Rows from block 12, named by matrix and row number. Rows with one number belong to one attention dimension. Each number is 500 + 25 x the weight over the matrix's rms, rounded and kept within 0 to 999. All counts start at 0. Numbers have three digits each.
# v: attention query, key and value (stacked) (model.blocks.12.attn.qkv.weight, 768x256, the v third), inputs 0-127
# proj: attention output (model.blocks.12.attn.proj.weight, 256x256, transposed), outputs 0-127
v.93:475484528473508468480516502524551491495508487505503465499487478533540493488485526501505477494480522459511493520479496490506493470489520471485522497516467469523530480459490529523458491502483480493462505483538490506509474521528504496492523492509532525534527512477523496457511477459479483528492493526518497504531494504507470506543502502488494498470518531505477487499477479534499465496522
v.94:506501461542492481512497516487519483512549500520488510483502513504476509509543492479559479486534506533525515494489502498515534503489548495545486526536528532491509475509496543520515510487521514451454483464532462491520475504519474502493489492540474499455486488495513503519478523505471517493528501468487456485529499476515510499453486503497510495490482485484498520511521489516538496483493
v.95:496476503470537468536511515478495523524518479471509476494493499517569518446524497502541491515506541501440481510518490502508522527502478568463478469512540518504559508506464532522472499526537484481469491519500524549476473487517513541499537496494434495481502563452526529469486475528470534521458536516491458509519525458488527491517543527471522458500530449494498487528446521543558477497521
v.96:503521505482511477508490544546518485474438486490500487519541528484510491534513432488492508495520581547513528511507510470526474458544520436505479455503554516445431493560514497523473482531525476535528471469527513456519477492468452565503507460541533534485469525424468525501540491535478468480494508520479466472574446511509494471447483507543436490539489559488480490536468557509471532567454
v.97:485472510517472529517477474430458476509494484470545512510483474457473485522505497499501480528500529493470502512491425489500517516483509508438445530468522534502461540450543468456498543492470492509506503467484480572482501520502491508493508535473503515479524490522496469470485452456487536465548463508464558489479406499545500514502487453520581485471495511499497506490507466484506534482515
v.98:447488474435504452485463497519510546512476503528544537496482546500515519482470561543485461480500463556539498469475523484559543473511558528461492532513474495492569507436479445514517535518539525468504504521460493489533490555464495503498509469478469451431540433449462490496544462535444441558541447473512511476478493419506481493496496490484429521527496516474467505498531500496510464530558
v.99:506513520457474470496488450440480469464478485557476513590440515459514477483549442482475493482535484541538533493529516477508497457566532492535496522515535470507528512510603461481489530496524526470512459519488510438542465483500513451523469470462443498503501493460466492521521476538485449517548449451503496474437449500537466526510497467512466529518549510458494511508497531513494534528542
v.100:484487490479491506465508432459495483484461501505480535539471509514491527490519449484482483532516477473476512518484480503482503435503503518465448494499571501518532548494530457468475488532522505497507540489476484517457483514480485484489509507435507511495492456483504453513474519510491447496490553465520526477487458485442469522531486515517506519454556489499511525500528535495500490455532
v.101:480463481568538514492518528512495488484489530516560503481486543506483428495500498528520507467546497503542497517500570501513505550560462518482553500475481470523549508471443446495490514510490499501489517547453538475542504508439533525525531459493480463512509412497512549508570467517491472541515483536536493452503518450482478424532490510457449494515494528535489488485526472518494494533484
v.102:491463453527551542519500583568472514479543508502448484485531543511524525509533514425482467478472526524604492502545574468519445543529513459506502474510481542432458502529494526502541501513514490509474499548469477432481544495534523488557446467515512539493459510488523538520564520499500434508485552521469465511507569552529458466470540506508395489551480572510510433519495515494464492497510
v.103:517548482485476501493483473491511497519507522493499525504528500454495530456519510506498461469435519487415505538496497463519514492476491503500489534522462506505471491535480536496512527483505511520516506474514551525512537509504477484482481522524490492507506548493518548496440518538480547478542480461475506482512543549497488523536532491497513490506482502494482548487532479490528512482500
v.104:544545466492521514532530525537550554508519541489515481513527530478487522474487516509463503507484497458485524499497496461493473513462483465542481455515519470469504468549503508477491520457506481556485498515498524474479485468497487477512491512505535538509505548495506531476524521452500514457428522518462490488573526542486517484509534502481508498418471552512463481492486514495477481530468
v.105:500509536483473459504469505480511498490480447456489536491529461497475495517507498485515432508445485482516490481519511478516495456497520503524467511472479478489456515510513493516534500495497489506489530451525509461511476481555517499507486537543493509516483497524503477537467445510451536496516506508503498514470498505514477478477536505473503469502537510528501502517516448477525500494493
v.106:507496484483503486512537501474516485504466526502521524513505486494494490503514489516510493516506478540500530477512518484484526512529547496502522517482457480497504526510527494506483493482468482459474507505493493484501506498491496489497495482544497512471503487537481494459504481522480467504520519499502497507464529475485483536524557501531508473491531494497554489511486474494501501507484
v.107:516525467460477470479453483474509498483545490495485515503521441492481489522492517483534451489462541478498507519516466508492475480480490503530431521512514511449455512483529520490502534482518492534497505463526541513495471495509489477496506493494483540514464560475451519491486520537518511506471494474513473496487483530509534508449524468513526506486504526474440482501510509532506527487558
v.108:483546406491461510564470484483505501504482447468490498570550496485434504462490471516491465563495554419515522515540521485480496501442507466519487467504546499434434466553546594559472499459532452582490470491529482511495516431525493507489466554524483577544504552514567481469487509463484516498501524518466519531544459492490492498505521545571514506489408465559435445492490516467529540537474
v.109:498502479478509510490524498551461553568520486469498467453555488517509554509495549503504497526469487537540439510507505553525494520466473497511498513464472482460491457522482558523486470467533555497474464474523497499512476532514446497507476512532524516479480531514522534501473540523496501455450530516484520497498544487493511528495578521466501484505491500523493485489516492492527507486529
v.110:484525514465505463503468539498497484500526467517515481559540514472474521505484488483512486472495510499469549500522477483501490510462522481505493515531520522486498507524525494484524540467502496501500510469544497486535506514522521493503504491503479506494495527489457549500519503542487522496494461511476525486494498497505528510485494462506470448497475535508463489525480499491460512535464
v.111:526495508499516540454500483495489526425490494518517508476487492500494482525477532543550471501512481525503461532441483502477466519553479536492492504519479496460505493459523521476510510524482495502495553494422542508486442532416472479480497483431489507514504485489512460457523479485521492445462505487481504512512485514476511472479484478493546490466498488481533534498484502502498508522524
v.112:495521486469474440510481543459450490506491526516505523475483527514476531490487528520518532487485519473512501470512462525520564510488514560462535491507502449555546504479526480472500500524504513501515486530481513549501480512524519481490552515486463518498542487501469466478495493487499516488516485503503503514469506490478492471511486499442530501514475466531486493484510463536501503502500
v.113:532512484533498547502498508495491500471541491514491492533531485495502506511501495517475530481525500502476505448514486491518478491468480484504522518494511516542540507501490526481546522492507504546525504512513491498495494503497551480499517477483484469532533461476509509521494504474547530498493482494514525524503513486533515506511459491508474494517446507489468559473462518489483576529464
v.114:492564532471477470465444496475463518499513521501547537512531524492523583529513549501491483503444503552504560458469477494483528490470514539521509460503525480547522508488515472454546489491497512504536496524481543521550476539469506470469526522491505447461512493548476450463439494570489464485482485476516512505493474508444528525489471493509519509520545497488493511493492458483517459508507
v.115:493469472500571490485479588502491443486504485528495503543480527492501495506512494485487521448526496478515512522502543485515472513515510454456481524541509498483548515469540472477499538553521498475496496542507498497501497514488539473536506450463510517479495486451449518517536488454498469543467519500519510517481513521517485475492525485473449472556501522499490520471513522515443487514499
v.116:498542522512469481559489503511508481508537503476479476512544526489486475454507438503505494511486555436438513498503495480475482524514581480524486434468495501445460444563502569530483492495496496595455485475571502526462560453547467550504456461530541545535498562477549528492510533449466479502539491498449455490540499532502516516516535539520514435493456515570493489523488496498493532477467
v.117:490487473419527438491521540556507503529504524452507504477492486555528493500510534515507570503520516445539514495493513512486536572510481538537524486512500488487554490474468540497473429512486512473470485524510518515504535521491456448481490497516534547478480494538533515472499558487475520519408533533474489514502504496470518499524566541494510526489474458509504473532502461494580473508482
v.118:491512488518524501504496510486524529516496505509491540516461506487542500508514546507481490495519481532550544476508510470529557553484490512505500493505494539481506514506472486532503502492472503508489518490469516495520482513482485496524506501514531446441477484517490492531508468503466464512520479506521492539467470453496487512511554497520466468497494504501512504503512458512492480500482
v.119:488464469498492523527533511525518519509502543499484492491478497497515477518486499514474523486498520498511508497511506490500525551474490504495534484499469528470504499489510534546482469523489484498506520529485463482501499508497487510485514490491510522501511539512509488463498511455489512504492489499444515498502534488503500511499530506493478518488463480473507499521495524502512512505495
v.120:490561524473498533532507460542501511497533535496468518553487527459507530470514449487474497524500496463490527500484515486470484496471513473511485503484543493512449505531523514492466476449522515536481467514527499490477520467533512504500458468496507541490494524484541509508507496499474470476534454476481508490514484540502477529517452530529501506487506526515501483493478506513486523489520
v.121:502517494525508505528500507498506537524491512473565550508484520454489521468526502482410499465493548542495524482514507462533457467485531474507447482505483531545490491511460462432495539527496490508495497521486507479519560474496494456497504465513481460500506431524542481525509491497493529524546480460489534498536506476510475518508511510450481515541520545467541540508463500503490468486542
v.122:514536491418523491487435514545519528561524520506484531461460470533547480462441549564505494549429504497500497558519457549483543552497472476427464491458481467462476451542494523560411487462502519495438495489546511546431556518530506526499486481511564515529495537504506535493493512477507505453461494533458488513496470514445538519522524505523530481511458504540465419485549439542511525471516
v.123:504520534486509483425491503536543543538520481525493523464429433521470505484448600493530428507473482552563456503444507512531511525527461547456477520486487505553501476492450488513478512479464551490427488448440506504493501554484429459515451541502497426498446504556526493515496560486537504490504508499585480512439498495481507524532462519506542514466518503513553489488510447553503486431567
v.124:527544477449436484473468520488477475544505538491516541492467473547485589531480543492518462583445569470486499523513466529505525507476487493469431545450569459455458485523556584451495475458460516501448550510509534569483528524514451483515493578447503530490440505480502478474454486524511561445465498437507554509471489533438501520511495476525624494445451483513463446459491456550555552470527
v.125:494532478424512475521449516545504506535524493495495475460530512490541514432505515506489467517494526488560533506502490506509501501468499512512520493482499451460504474472524529492482472463499525498488444490526509522504530494508486495478451506462531552529482530481504536452473511533523501496483481491500503527510494543505520492485462484494508518490481552481469480502502487527534549534479
v.126:467526470480469517528477463490514504490512506495526524524467484491494524501480510527542434539513510441496520517482483486541507478469509535467499486525531498461509499484512526508487502495516492493486537487462531530440477474492501483499499533488493505526497557473475503485457485487495517462491493465452530524483481500465523502463517471513505530423446491489473501500512478522522512529515
v.127:504521474435458490503468462510487460494497482464480540524468467515502519516536483481498511525525504455514530525530472476523569477427500499474456519505567479530501551482524499492481488491496548523505496471571504506490515499536475519496510524471499530479528518522488487520478485499453484483488466469499520484505473477489497523467504526514507535467490491477473480484509489508513536492497
v.128:478509476505516462491524517532491517512467509513461501518484486500538507503509483480514502511520499463534518516478482500511504500496510485452522456512516502543584506496465531561489508537545518520504505513532491522509481483472517511492472532515484479507493477462480488535512441455460490523503510478545466505492515547473522471492494502547530525476469487538510519505528522510493462521475
v.129:473521486509532502464510514536486496530491502493461479531493525499470472507541510478515505517466473494498528494484525524506474523470508493505499483523518512502514531539519519511501467510468522502510497505470485509500513530480498539488507530517434498535502468497505506496505511488478533498469525488525497489482507550461497506536506495516461526483486485501514486484491506498491490512489
v.130:488447511502495492525522521478500520512498499504531477522478512510481492468463499461485551461489506490469508520508515498553493507512511486468479492546502488525516500482515499530504503514485495507508513489499472509511509520491480528492530522493484501536523489521519475493516494482484563542495536550502489524498503503485470538472505535533517492502488493508486481490462470497504475527476
v.131:476511506475528504470480473515481483431532477517494518519513502482446497489494508468471534487528500517468504507519501513458553508515501515517467540467513526479453504502509504534508483484529484472456517484486513512499525508548488479517501467442493505479517505504530499513485537522515481500505492520519527509520447459493483497499511484482531522507498513466499499500515473501530523478513
v.132:496501475529523478497503501505482505527495512459478505512483483485482483482517481490533540495472481487509521515511534498550473525467538472513452543517474497519471519501485495512505516512464526514546473477505477491498484510518456546495483533523453537527547509523523496478505477531479537539472546520555526471490488532499479524480520532498463518487478493514482469467497502548527483488494
v.133:485531491460492543504492516516489471499471480496466520512499458503491492508536486490527506512495502501525501478513517505490487515489513501500469500505537517525506517535491519492506490499509476507530527503513507519463510531488482490490491520519496511510520483488494505491495490505483512497478541517537524503499513540459504492494493505514485510497485484505493465459502523539480487486495
v.134:508469507517511528509520514504505505496506520497515501491505503486472503495491497479488517477501521495502481510511488503523493503493479482482503483489490507487457511529500504474504497499471477511475488493476475481497509519504527529517525496464510491495508514529518506485486507478512547530462496528492494507493476479509518522511450523488487492533495503484495526505488498494488505519534
v.135:498482538479501497531501535508531523501489461478498501489492488459563497524475499524494483452510540514505469502483493483522489506476481467446535482500497526487524492496484520475507464487511487524504479480502516499507462517490504527476503536511528478475511498510458522492486475451497504539491496506510482509530515517471517505487472536530482504513497516513476532539515483528484493502509
v.136:476488515480520500503526531490531496473515476496496490476496511487510487522458528513475539496531486517465514536474478511474469499460487481504531495495511537481524503505487530495522455508525486478512505476489527536496515499475458493512514514484480510483510494501480486486470495494506474486503529518461519489528510501501484505495531507519471524504489465475525502514494464511486503477486
v.137:476514489493485481482510483526494484503499509501497514504503516481501509532525520455495469511492508480515535497493548482464518538474477485508512507475491509486476507540509532517524477512501525473464486481502487502509533505542540483497474498488493472511507512500543518468529491467556526494478532503498494470465480509485550490499534477438496533478480502463536517474518550485536502524534
v.138:501509498495531502473529506520504489471515474499484527513490471500494480509484486536494517512514482500497521517494490521480494490504509479497490506488498504491507525522471516517537470498521489501497517489497501516512470483494461512508495528489499491478505497495502480489476478510508493521492499495511510498513492488499510499496507512517476506489482498525486501498502499512460494490505
v.139:509478523508477504505518499483501532530494496534524449481516535494438515470514529463475511493481481494452485497527506495529501516513513477576489528508483514525498498513527456450504523489481532503508500501501492507515535486501519455495471499503498516560502493513512509488525544517472506487511481505483482488483519491482451538510530508478522506514525506471497511481492479483523510493478
v.140:488493517520500505518495459500502479527518522492514498505515515498557517473496500478489509485479535512497513531488507493512515502494513484446520492508476457505505506475473508534489502519494503498484449498491506470502456497505489528519487513494510487490502526508516525486472463490522507530510507516528466476516496484504500530465491558487485482515475520497519521537510474529521506502528
v.141:510490486504510497526496541491510533501542508509501511530508524446513485487486488497530520477496502491489495513487455486513527524513501487520492525505454503516521503500483504509512563490470550530503483510484494479491496521510502507518479522470479537483527481511491505483481482523489500485495453500507520524491489517508504535498533520531489524517538478496495495502481454534505500502479
v.142:471483532534519525484473487479499506506478580504513502528494520499459520552506490497495532494508506511531492507489492506515499468502476516543488542502454506504496457485501500512479535507517511461533444480478490481473532520500489517512482486500458519479518474502484499510472501530503468529516476475522522509538471489529489483478471475494514513504488526496500485522533485506525502470477
v.143:498550499505488489465474498535477483494464524487465512508509452496508502529554490496503446514494494501542477481505467490502510517502520505477475456495502508492480514490492503504479463469512509522534463515467493492465501478536505513493486521497478499520489507480495523514543498494503489480488508487554513497505505508522516483522485492488519482468495497518514528493520561487484484495483
v.144:501465491506528532496476506505510535468521530485505482520529506496451491505472486474495534478499501539501510530488498508509519513476480482490489489490484541508456512495546496518506488516473505485493459523451493490475527489537498524515525477460470512486498507513516486484473517499529521535483505528518531495508478470516479517513510506482516477501495498492506478492490497504517514488504
v.145:506524453440503505476531491535469483530472492520502488485503505546504509462495492510519522517484477506506509452538558517489473496473539517454479489548544485528573489472492484484530482510490482534502550534520489476511481527490527464479504491549541490478468523500519522514517495456501524495508537501499462499510557516443468476504515456509510450492478455547480487461502482510476496534520
proj.93:525489496499481493487483480484476467505469515475467523544513544481488484513517498479486544509516464546496462528502480485525495453529504487483483511549500527491467533534465457479488529516492528504497460482565504549507504513504482499501510475505495494485481493495469524519510534530479548520521511508516506513520496497546487493497495472515469513520516495492451497532507536455508505473499
proj.94:491519493480513531498465473548485556542485519466512524496540475551503514485488522486515509525449520544475494512509499508492474504484458513480488468471438445499512489477531469524484479492513506491521523512502536467495496501470511479527496486510507480556508497508520482548513520482506515472455479514475485519424514519479564531489501466498539499551452509514507474496498495541474502525495
proj.95:489485477480448487466499501501484508531488498487506479539481457480504472470489484527488489494508458457477522548433472488516495501522481456514458473556499476470489547524495437520527502508505533508476504513503506462563476526513447510510506511539492482498487517544509531535542526500505487498519420483526492507431505495520504504460511487515486520514533503510518538507523493440529500490504
proj.96:515536530510474509490466483527435536493552521467549484462471471474484451545504510523487507491489464515495549479581517485486530451541477471471453502506529569468514532492513515521524495458460518517514480517485492534491527488534473497464475459456520457464445469479513466531468482466511523497510490542501535496471523495478505504550452469478482500557438475545563509493504516469456497469530
proj.97:457517501481483476521474549546507487495503462548504500512526490513537488469518544525489566485541516503507485506515470511524443471452537474512470464498472478533531495528491489517587475560555506538491485496508488472528525501518520493482506451553480509558520500492489537503489482543498500487576545483452462512521530479472564493461498500487486516489463468480465480467517520507502457499484
proj.98:527533489486471512502539475480495457486511503459502525495486485480510460492497468465518502534563483437492499516495486522508471524505498523492551505468527476484471500493505484519493492493496506490457484511453534571446523501522527511526516509542447511495496517527550503546495509549506464484469497468472460506546500494483506503545526514466554462473487474488480490518494486531494504457515
proj.99:540502435529526521493536497468495497488546435489493454480535508499527467481488495461488472474473498474523491514487501481516483494497516499494500490518513568473500493493459492508543531468484479471497459500510603515499504499457585514503500458519472440540493435491529475503541489511490522539487450501482506525539471508455474488433517493499524462517459556510488522502519516503474520490544
proj.100:528521523528518550501512531513463458472470473485508546462512487464514485505509490509523572474521498512517463486506531513492458516506549496515461475510498480501496502526441469524557465494499514521502483497550488463555499483494519509460525464542504539510493450451464465510509468487512524583509491490502443514537485497522548478463488451522496564538535523546485482515457512504499484546483
proj.101:505492522511522513509503459456519503486517475464519433494488418468539528536473484462457490548529483524485481516550508481480532468469492465531539522551487521455506505492494499535499530502507478493503510501493446483490519504569488490517507475529527488476503528515497491541480498484487464469520481501481467496485476506492493527515485512535543474489532455455475523508511493464474540485497
proj.102:520447552503547481544500413432520546466519518492498506449495442509502464526493551506540525499434438526401557467494515523481506426535476568460515549564527516517516516489591453490502472503457487509532455489458434477507486481543496487514443529492568479544457542505488473513511548509518480468500483524488550486495458482459478491531491476502523482545519445491592528496467497459449473544462
proj.103:487497478462478484476477491517461575485481496482509525509460559533493501502484474516485495519496525483524546502450455506502529514494508541517500496453474468529499500465507472487497454549529482484495519465511521490482448497479513518524528527466479537461511511548444468518541518476519525510504514524480493508495444529531472467506505522458497486462471495523508467514493537514525502479547
proj.104:459460557513502454480496522490463507495522534500481502462483484483481512526483546490515517529473501443514548526472497546460529443517478473486507486526522514562480538456543492470449474516478470491524552514447490522498516493528490453481498517476522476525450482525538481462508524486523533479513494546480518506502467507499445473502462460512500491552481474518534448529488517466517500470538
proj.105:508484481498504464492506531513505481546485498527496509531480550496446493535473482506473511487507515525529448501455477506492512508464503566487496470483508556474540446498489521493494528518523492488466462501542513459507515492484459515544493499488519531510512553497475518545508511515469468490534484505515530518481513509447434482532484520483468464507461514465527517441495483510463501501511
proj.106:526488501512512513504500511489501530499482477494481483512495515504532512467539521517495514509503508477497459521493520510517506458471490531494501520519508480518481484515503512471478492509516523494486494517495556489464469554492510476528468508490521479493489527475477544512504507503491507494520495447482475501514497494494466508500496495483471499502497538505454500532523513512488513501519
proj.107:482515521498530469490513521525460515491489495519533531487464500524506504492478449529496515492463503471498534520448490510514503496501496520495468525467491518495516475472505511525516427522465453538480520489512517525525493471453497507465496489490506466509526472559516488488504505460460477517502507546444506510488466447485483520500525496501484551529504506516550519473520541485534511453546
proj.108:477481497492479436450467517497474502498565542512499534450483484554531507495501521532511565473387515543485512484453523477489486527551490480534476453534520522576493466438501484470520519471506494485550488484451473426543519451484482519488506513471542491458500472501469431485509477528545501507462475509514480514459515497543532511499462411483481471502477540521568555465540492473523392472474
proj.109:497519502457494494495481499510521511520503530530503557505456525534450497441506497494510536508426481501476524488485487514526507524508473525445493512453519459556499475489547462525468420472450470488509547479424481530532465512511499494516466543491494546442500551541478513438502509480482488531540513533465527505491485500551494502550498480490496552460591479508474511522486524498516482498471
proj.110:500491462502484494510513524467499490509471506517524516485456500485501491484475505488504519487532519535537537459485475508498510461525482497481510484496526512513478512489496494480472493508460486545498499507501523523488502484503506516505501513486475489498526473486513522517480503456505487457509468459462490501500487525493488516534502519501489479523492503500508475525502524496468522468531
proj.111:448466575468490497485498539529479525478515450511535436544533477477510504492504526502500536503524536412484475544533503537539510489493503488463494505469511499491492496499527492532515490516553528509495525487497502525525525500498545484518502443502494493559517513525509531491510485560492522540519548543518497517470519481477490493492455501522461512491475485538426509513503499491487459479503
proj.112:534472494488482522486526444493526462511514513492494476513517478503530525513502510446476468535554539475520464496491497533463457527488501437509496507500452512480475472491466507485467528492530510497495532522466519524521509550502486473515499525517496456486514499535536512472499550476520509460518498452475492484509526520528529569521520514485529476439498512472495481498515498491529511483490
proj.113:468482473498469487469503517460538526490486478475527486522459507437520496496491505457530475492499552512486550457506525507493530534535498471524546464541497506535495512545474478537511516505498484504505496490487466489520463496476499515497534539519488497488513444503486497504490492492521490473485512490483544494529493507482503509473485501524516471489513534489552518489494513484492502525449
proj.114:512517483493522536474500515507509484508482486515522523511461513470520519540490458488500525516519516547510478496466465521520459488462553510458477470492476499462456530536425505506488546489525480473518502490473538505500562535465503476470478461488543505485498437500546480534545514471503556494551482478500528543477513548545538462553532521497450471471455512494482471475484497528499521494537
proj.115:554479494537505500530527396444506486492439482501466517474553488508509468491484511457506530509545491506460488483499515509465499463553517506501523477548502539470505506488517483449486534491468495517486520475482484556489466491560526484506479523501488473553490484435558507536446502484541489482489492499468497461508437479486496545499498499494548486476480462512508504552501503520479509541484
proj.116:516486516509529477482505494512467553535513500522514523488504472490478493553492589532491528470447460506537511512430523521488544484511448496543518498500487509546494537444510525465518475495491494502520512528424529490515458471510448474501489537459510462458467505482472462492491510511512490492491486519532556489476502509541470470476464478513506537537514465471543455504481540520524497513554
proj.117:540527512541498509478524427527514501518518589520465524509492480471502512528485499528491452499470479491475434510487454520451467541482417508474469486477531427524485491465517535511463545468504478493480541489476477520478484507487451474473533508512508488450535523499495508508489491474511491459482473516524505487442466508529514501542496523473572509479518520497495518503534496527519504486492
proj.118:473478481512488524489504426518525471492473523476521526488453517523487502499514490481523458549504581565487477527513493503441517550503501513534535481526470509509495477501541553453473532498507498467498493455521501481432541463508546474490510508525543490537500524509534497510508539511469434482512475461476515470557480487526511486525497507446508471504501506471539500490493482501450522465487
proj.119:494500507480506509512505443498512548490521527512489535496520495549511528455558525521524459504478517483468513539528478516471502517538477490476477517487520469525501512467548524515498504467491504509467511496501514517480500515491477455501482498489485497494528511506487516452499519540515481491469515493538490477486445458504516502513487481481532512499517508532512512510517485495526489498498
proj.120:493475513536565485516494520467499513478529465496482499463532464528491477527488558544533502486447481517505505537448538481516509474518504478506471486507542474480488500468522482489517497499466477483528498520474505461511512464497496506505509523491545491548489465494495441475538512508542534507496490549552503497504486505511497469472506443545505515528463515478498486488459526493529478511519
proj.121:448465415494516535453488506504535499507498525454446523478486550517556462536503496449507503521525447518520531487503496478486503495472516508528525466518525509482537496543528451513531555527505469523511479517513511471461513511531529504483503531490526510468490446461533491528486541503502514470524498535516556475519492505521516484501494494532485462540447494493517473500470501499439539539492
proj.122:521552571497555521492495496560485466510477505552540528489494466522452549545544525524478505479510464526481476534488469515510535502465501471536480525482440447529473478451583515531443438496526505492496486469432504511489501509479466464381494526459508493481506553571513493421529562508472475535560484516517512522484496499578511503539509474496530555505511397458449472490506530490491495465572
proj.123:459467513435529499488537513483484469497488512522501478541491507531456523528539494489490460599485500525525455545464421539563550575486527566483511479515442463457485494505548531518486492521515504446485496492466552517503556536501519489552532529487495549494530578502524523450512515536445500540527486497490465523508551552492489459483502517480506510475516460505433512506482488514488515492519
proj.124:515528501425483468427525509514485457485496492547498525497508504528484535511521482540502475521438504554519503534472491511512496510481516543501469474494470474525499481483487552544461469506514503538486501508475524544509487486510516472468517515499531483493576517625475507457511531465467491530541495507489498476516501494554520546507525495497472530510481546508474542509490535459531500488549
proj.125:532509478478484496494530438468475498490490499497529541495478480514475512538498484527437464490449493513477518508500501499520499520496499499492491491515514505531487504464564477499466477492514477497492508510479493517491526531471519505501519534493501452510478538564488497504512475472554526484496557518489509510504495522525491464522525515522555484527480462535525493504523502500535495486512
proj.126:485513530473512448480496523520489465491507504492512503495511489499485516475508491494539476501500541456491487510473485567484480538537500489537496474475489528567492484480506501483495448515536507512510520510476480526496500477457517462462530498523497489515548502528480496467505494533546466512532506529517477513495496546520484515509488495487510483515512490478509498469517509457483470477506
proj.127:507540504548506509507519493468503490494516514498526555501482520505478464475493478514509446511484533526515488502487553528476470534505496519507493498496469496501506442483494512529504496499490529551512490518489475480508501485493491503465536527565505465481519464498498489515522509456517502527500478481508439516521536513515528488481483474480491529526502519490554517487509464455527486472472
proj.128:541510474492479514497488503529453505487560532503502486471495504497493517535524512562481536469504484509485534460495515485498514493482502535480481519504526516462467483494538525447566475456479467466459502496520496455499513487507524472499496504530520505477482516539480509493486504541495539499461487533527503520486508499497490515492501485513482528475491507503516514517541502542492479454504
proj.129:555484462482473497542511512517475477501496497575495512470535470462526512497517529505498536462502498498475549544514520508472524475563468483483512500508517465477472488484511490504492504509506462489448515502544539504537521487487514464499485485521481499498546532501460531502484467514513510511498521481524505539505505476494488490476512488518527493448477538491518546473485473516484473454520
proj.130:492544510466513516520487473520467473504546500509500505498519496512502504517490554528507515525486449535535518469484484470475543467485480498486515529503524529479513468488502492472531503532495495505506487509498509521495467510451501492524540494548502481524488501520423518473502510519509463480493509504513529493499531544489499501506509498511494485485513474497530504502475531502446474489448
proj.131:485478490510497502490487507474542502490469486451508522507490454490534482467491441498497504505509515469500492468521485521505472538461519512525505484469499501519496512529526494499444518495491526527529463504510502494454509539501483516483514510476483525543548503461501487500481502494480468487531488501482485507488499453533555490493460522484507480530524499484473516514475514506517515518470
proj.132:486503483434497524526495503522492487480487473514504494499531511533566549512484543498519539503466495520513531493496520487499466476524467499503495496526530483491490499459579488520525474494517514490493540528572501524515501534446523472483490483506502477501493492467467493486492482504537444479496500465510480529513546478500543523502524485519513473463503511501485526503458475467515493568493
proj.133:534485506494504505493514532519452512471510507538517511471532501509531493553491507448507515455468510505471527544496544503511479489517495507503488467513476491497483497470493486522473512487488505498471495482554471485520524473509496492454467499500498478480516491509468525455457479507508497500505498512480468522496508482498524484504499500491508502495494526497494543530481502488506491472539
proj.134:483519507491515514508472467488526514502489511501494528472492494489496500477519499511505500511506477543518483507514490492513496486495496501533492523506466511507526490504461507495523518522511538481514482493474509546510496507503478486515531487515496503516502497529492509511495533478487492483530505499475518471508511519497484478472517503490515486475507443522532512529467496512482502502462
proj.135:510512504490511523479518492519470525488497528491522511491482524511460482511523526519526476513475501544489478537537488487501451469487505575541425516483473499528484500511494468502514501547497519495508508514444485501502514479513485483492489480510478535494465497513528522496524494507483486533501480493484508509454526503504442501510515464476469501476525502504548526480476508520503481474512
proj.136:508496488471462495492488492532506483504510491513473514479516476491519468484526477532489478514495490485524496470537469493476507543530508530491473491472504501496493531519563464493521520539463537532477515497496473496472515534528496501502480490515477504536487475490502504500546517508513508527502497469517507508483494497451497481503500527490512481489518501498502538475479514483499491458491
proj.137:520483481528489443532493510484521540496511497525515516472467502487516500466509460504537528475508541501484502537543486528501489518524516531500445526517476475455507492535523507515481490454501502523487516546531507513440520504475478514486514482490502531504538522502498511521511459529487491444508479521498502476493538479520501538494484474501533496498463525477508517513496457541519516528503
proj.138:498488478462458526498487517520531484475499516495482498503517505481514470469520473513497500491497471489508510443488500505499489520501495514508485491486503497530492525494531476473497486507502536511491517497528500479497536541521475505484492529492501526518482484495526502546489511486529500535515483466523506509476471495488507514516508508510514468478522508505510512498486515493519497496481
proj.139:503494522516526488535519474483531491548477440478477525503472513506565524501512536512512521529488480523519490506461514492494537458502479482470532508503510501453491522496489494532523530521497442509518481484495532555474465506455510490541506446507500487502527508476425484477523507513506499470509499532472512485494516478541508465511529524533536495499483490496512505468505511512492492510505
proj.140:474538498487508520487509514532524510484519511476516492481459510508495529519484501528529517540491511519504523482492509476514460503471467520495472525506489518481507485535548493476542474493480556485526531523456501501511495511475493463479492492515520487490465486532515505502529519493486493492506478483469524466488499537490493504490518459495481493495525490543479496494475488510511488535487
proj.141:470495494494494521456518463503531507507498481465489488519495519525528541524508518529485464538501463522492495515463534518496483464460491484506499526510484490463487511466507482529508506542493481483514518489456512518516473527487513485509479512532505524487477494464519495514519487493495464510500528511494473498494519474527481527513443513489513512479498487500531537496494484471507484552530
proj.142:475465502482526509498450509507482526502507496474485472505533476522504517483528488485466496501515502474498474496534507510513471518484559488501513494480518468520494515479513482520475483460484490499500473478528496491524470464509515477513467517480497494514519483508524459478488498524504510481474536505474507513505496492465542504494535500499518469528525485503473503506499510478510486511481
proj.143:529486470510518513522496513486456513493520509501511459485506483482502473515494506469495542502523531518487558535544524514529524484556509519541489486494483464515500519495523530506483512469479514470470485501547509451526528471492494488468494498496501510477494500498503480493477511512551532486502499514493454508528521499538488543472497507508525504470465537510487493498485497513512521503533
proj.144:471536488498491549532486487480505505511473468498505518508510443477501486469498516519472509538533489493477483471538486486516520531528475503515534512483503498507535522498496496467472511497481527515518498487496528488494492522484483475497522499514466501541512519501478493521521511496511469499512494489509460497540512509502526490464465514502506471473519489496480527501474503535503519536471
proj.145:503521504529474481572509516475487490484501516554471525497501475501513508509496498462492514469467547523472551518469511463467481491502468451478509488513469520498486497471449483502483515494509479498505489536486500494500536464527526522481526482522491474483536517502439517464485476507485486531496478527543487507506473515488546483468523487514469541498483533479481496496556511514473559461511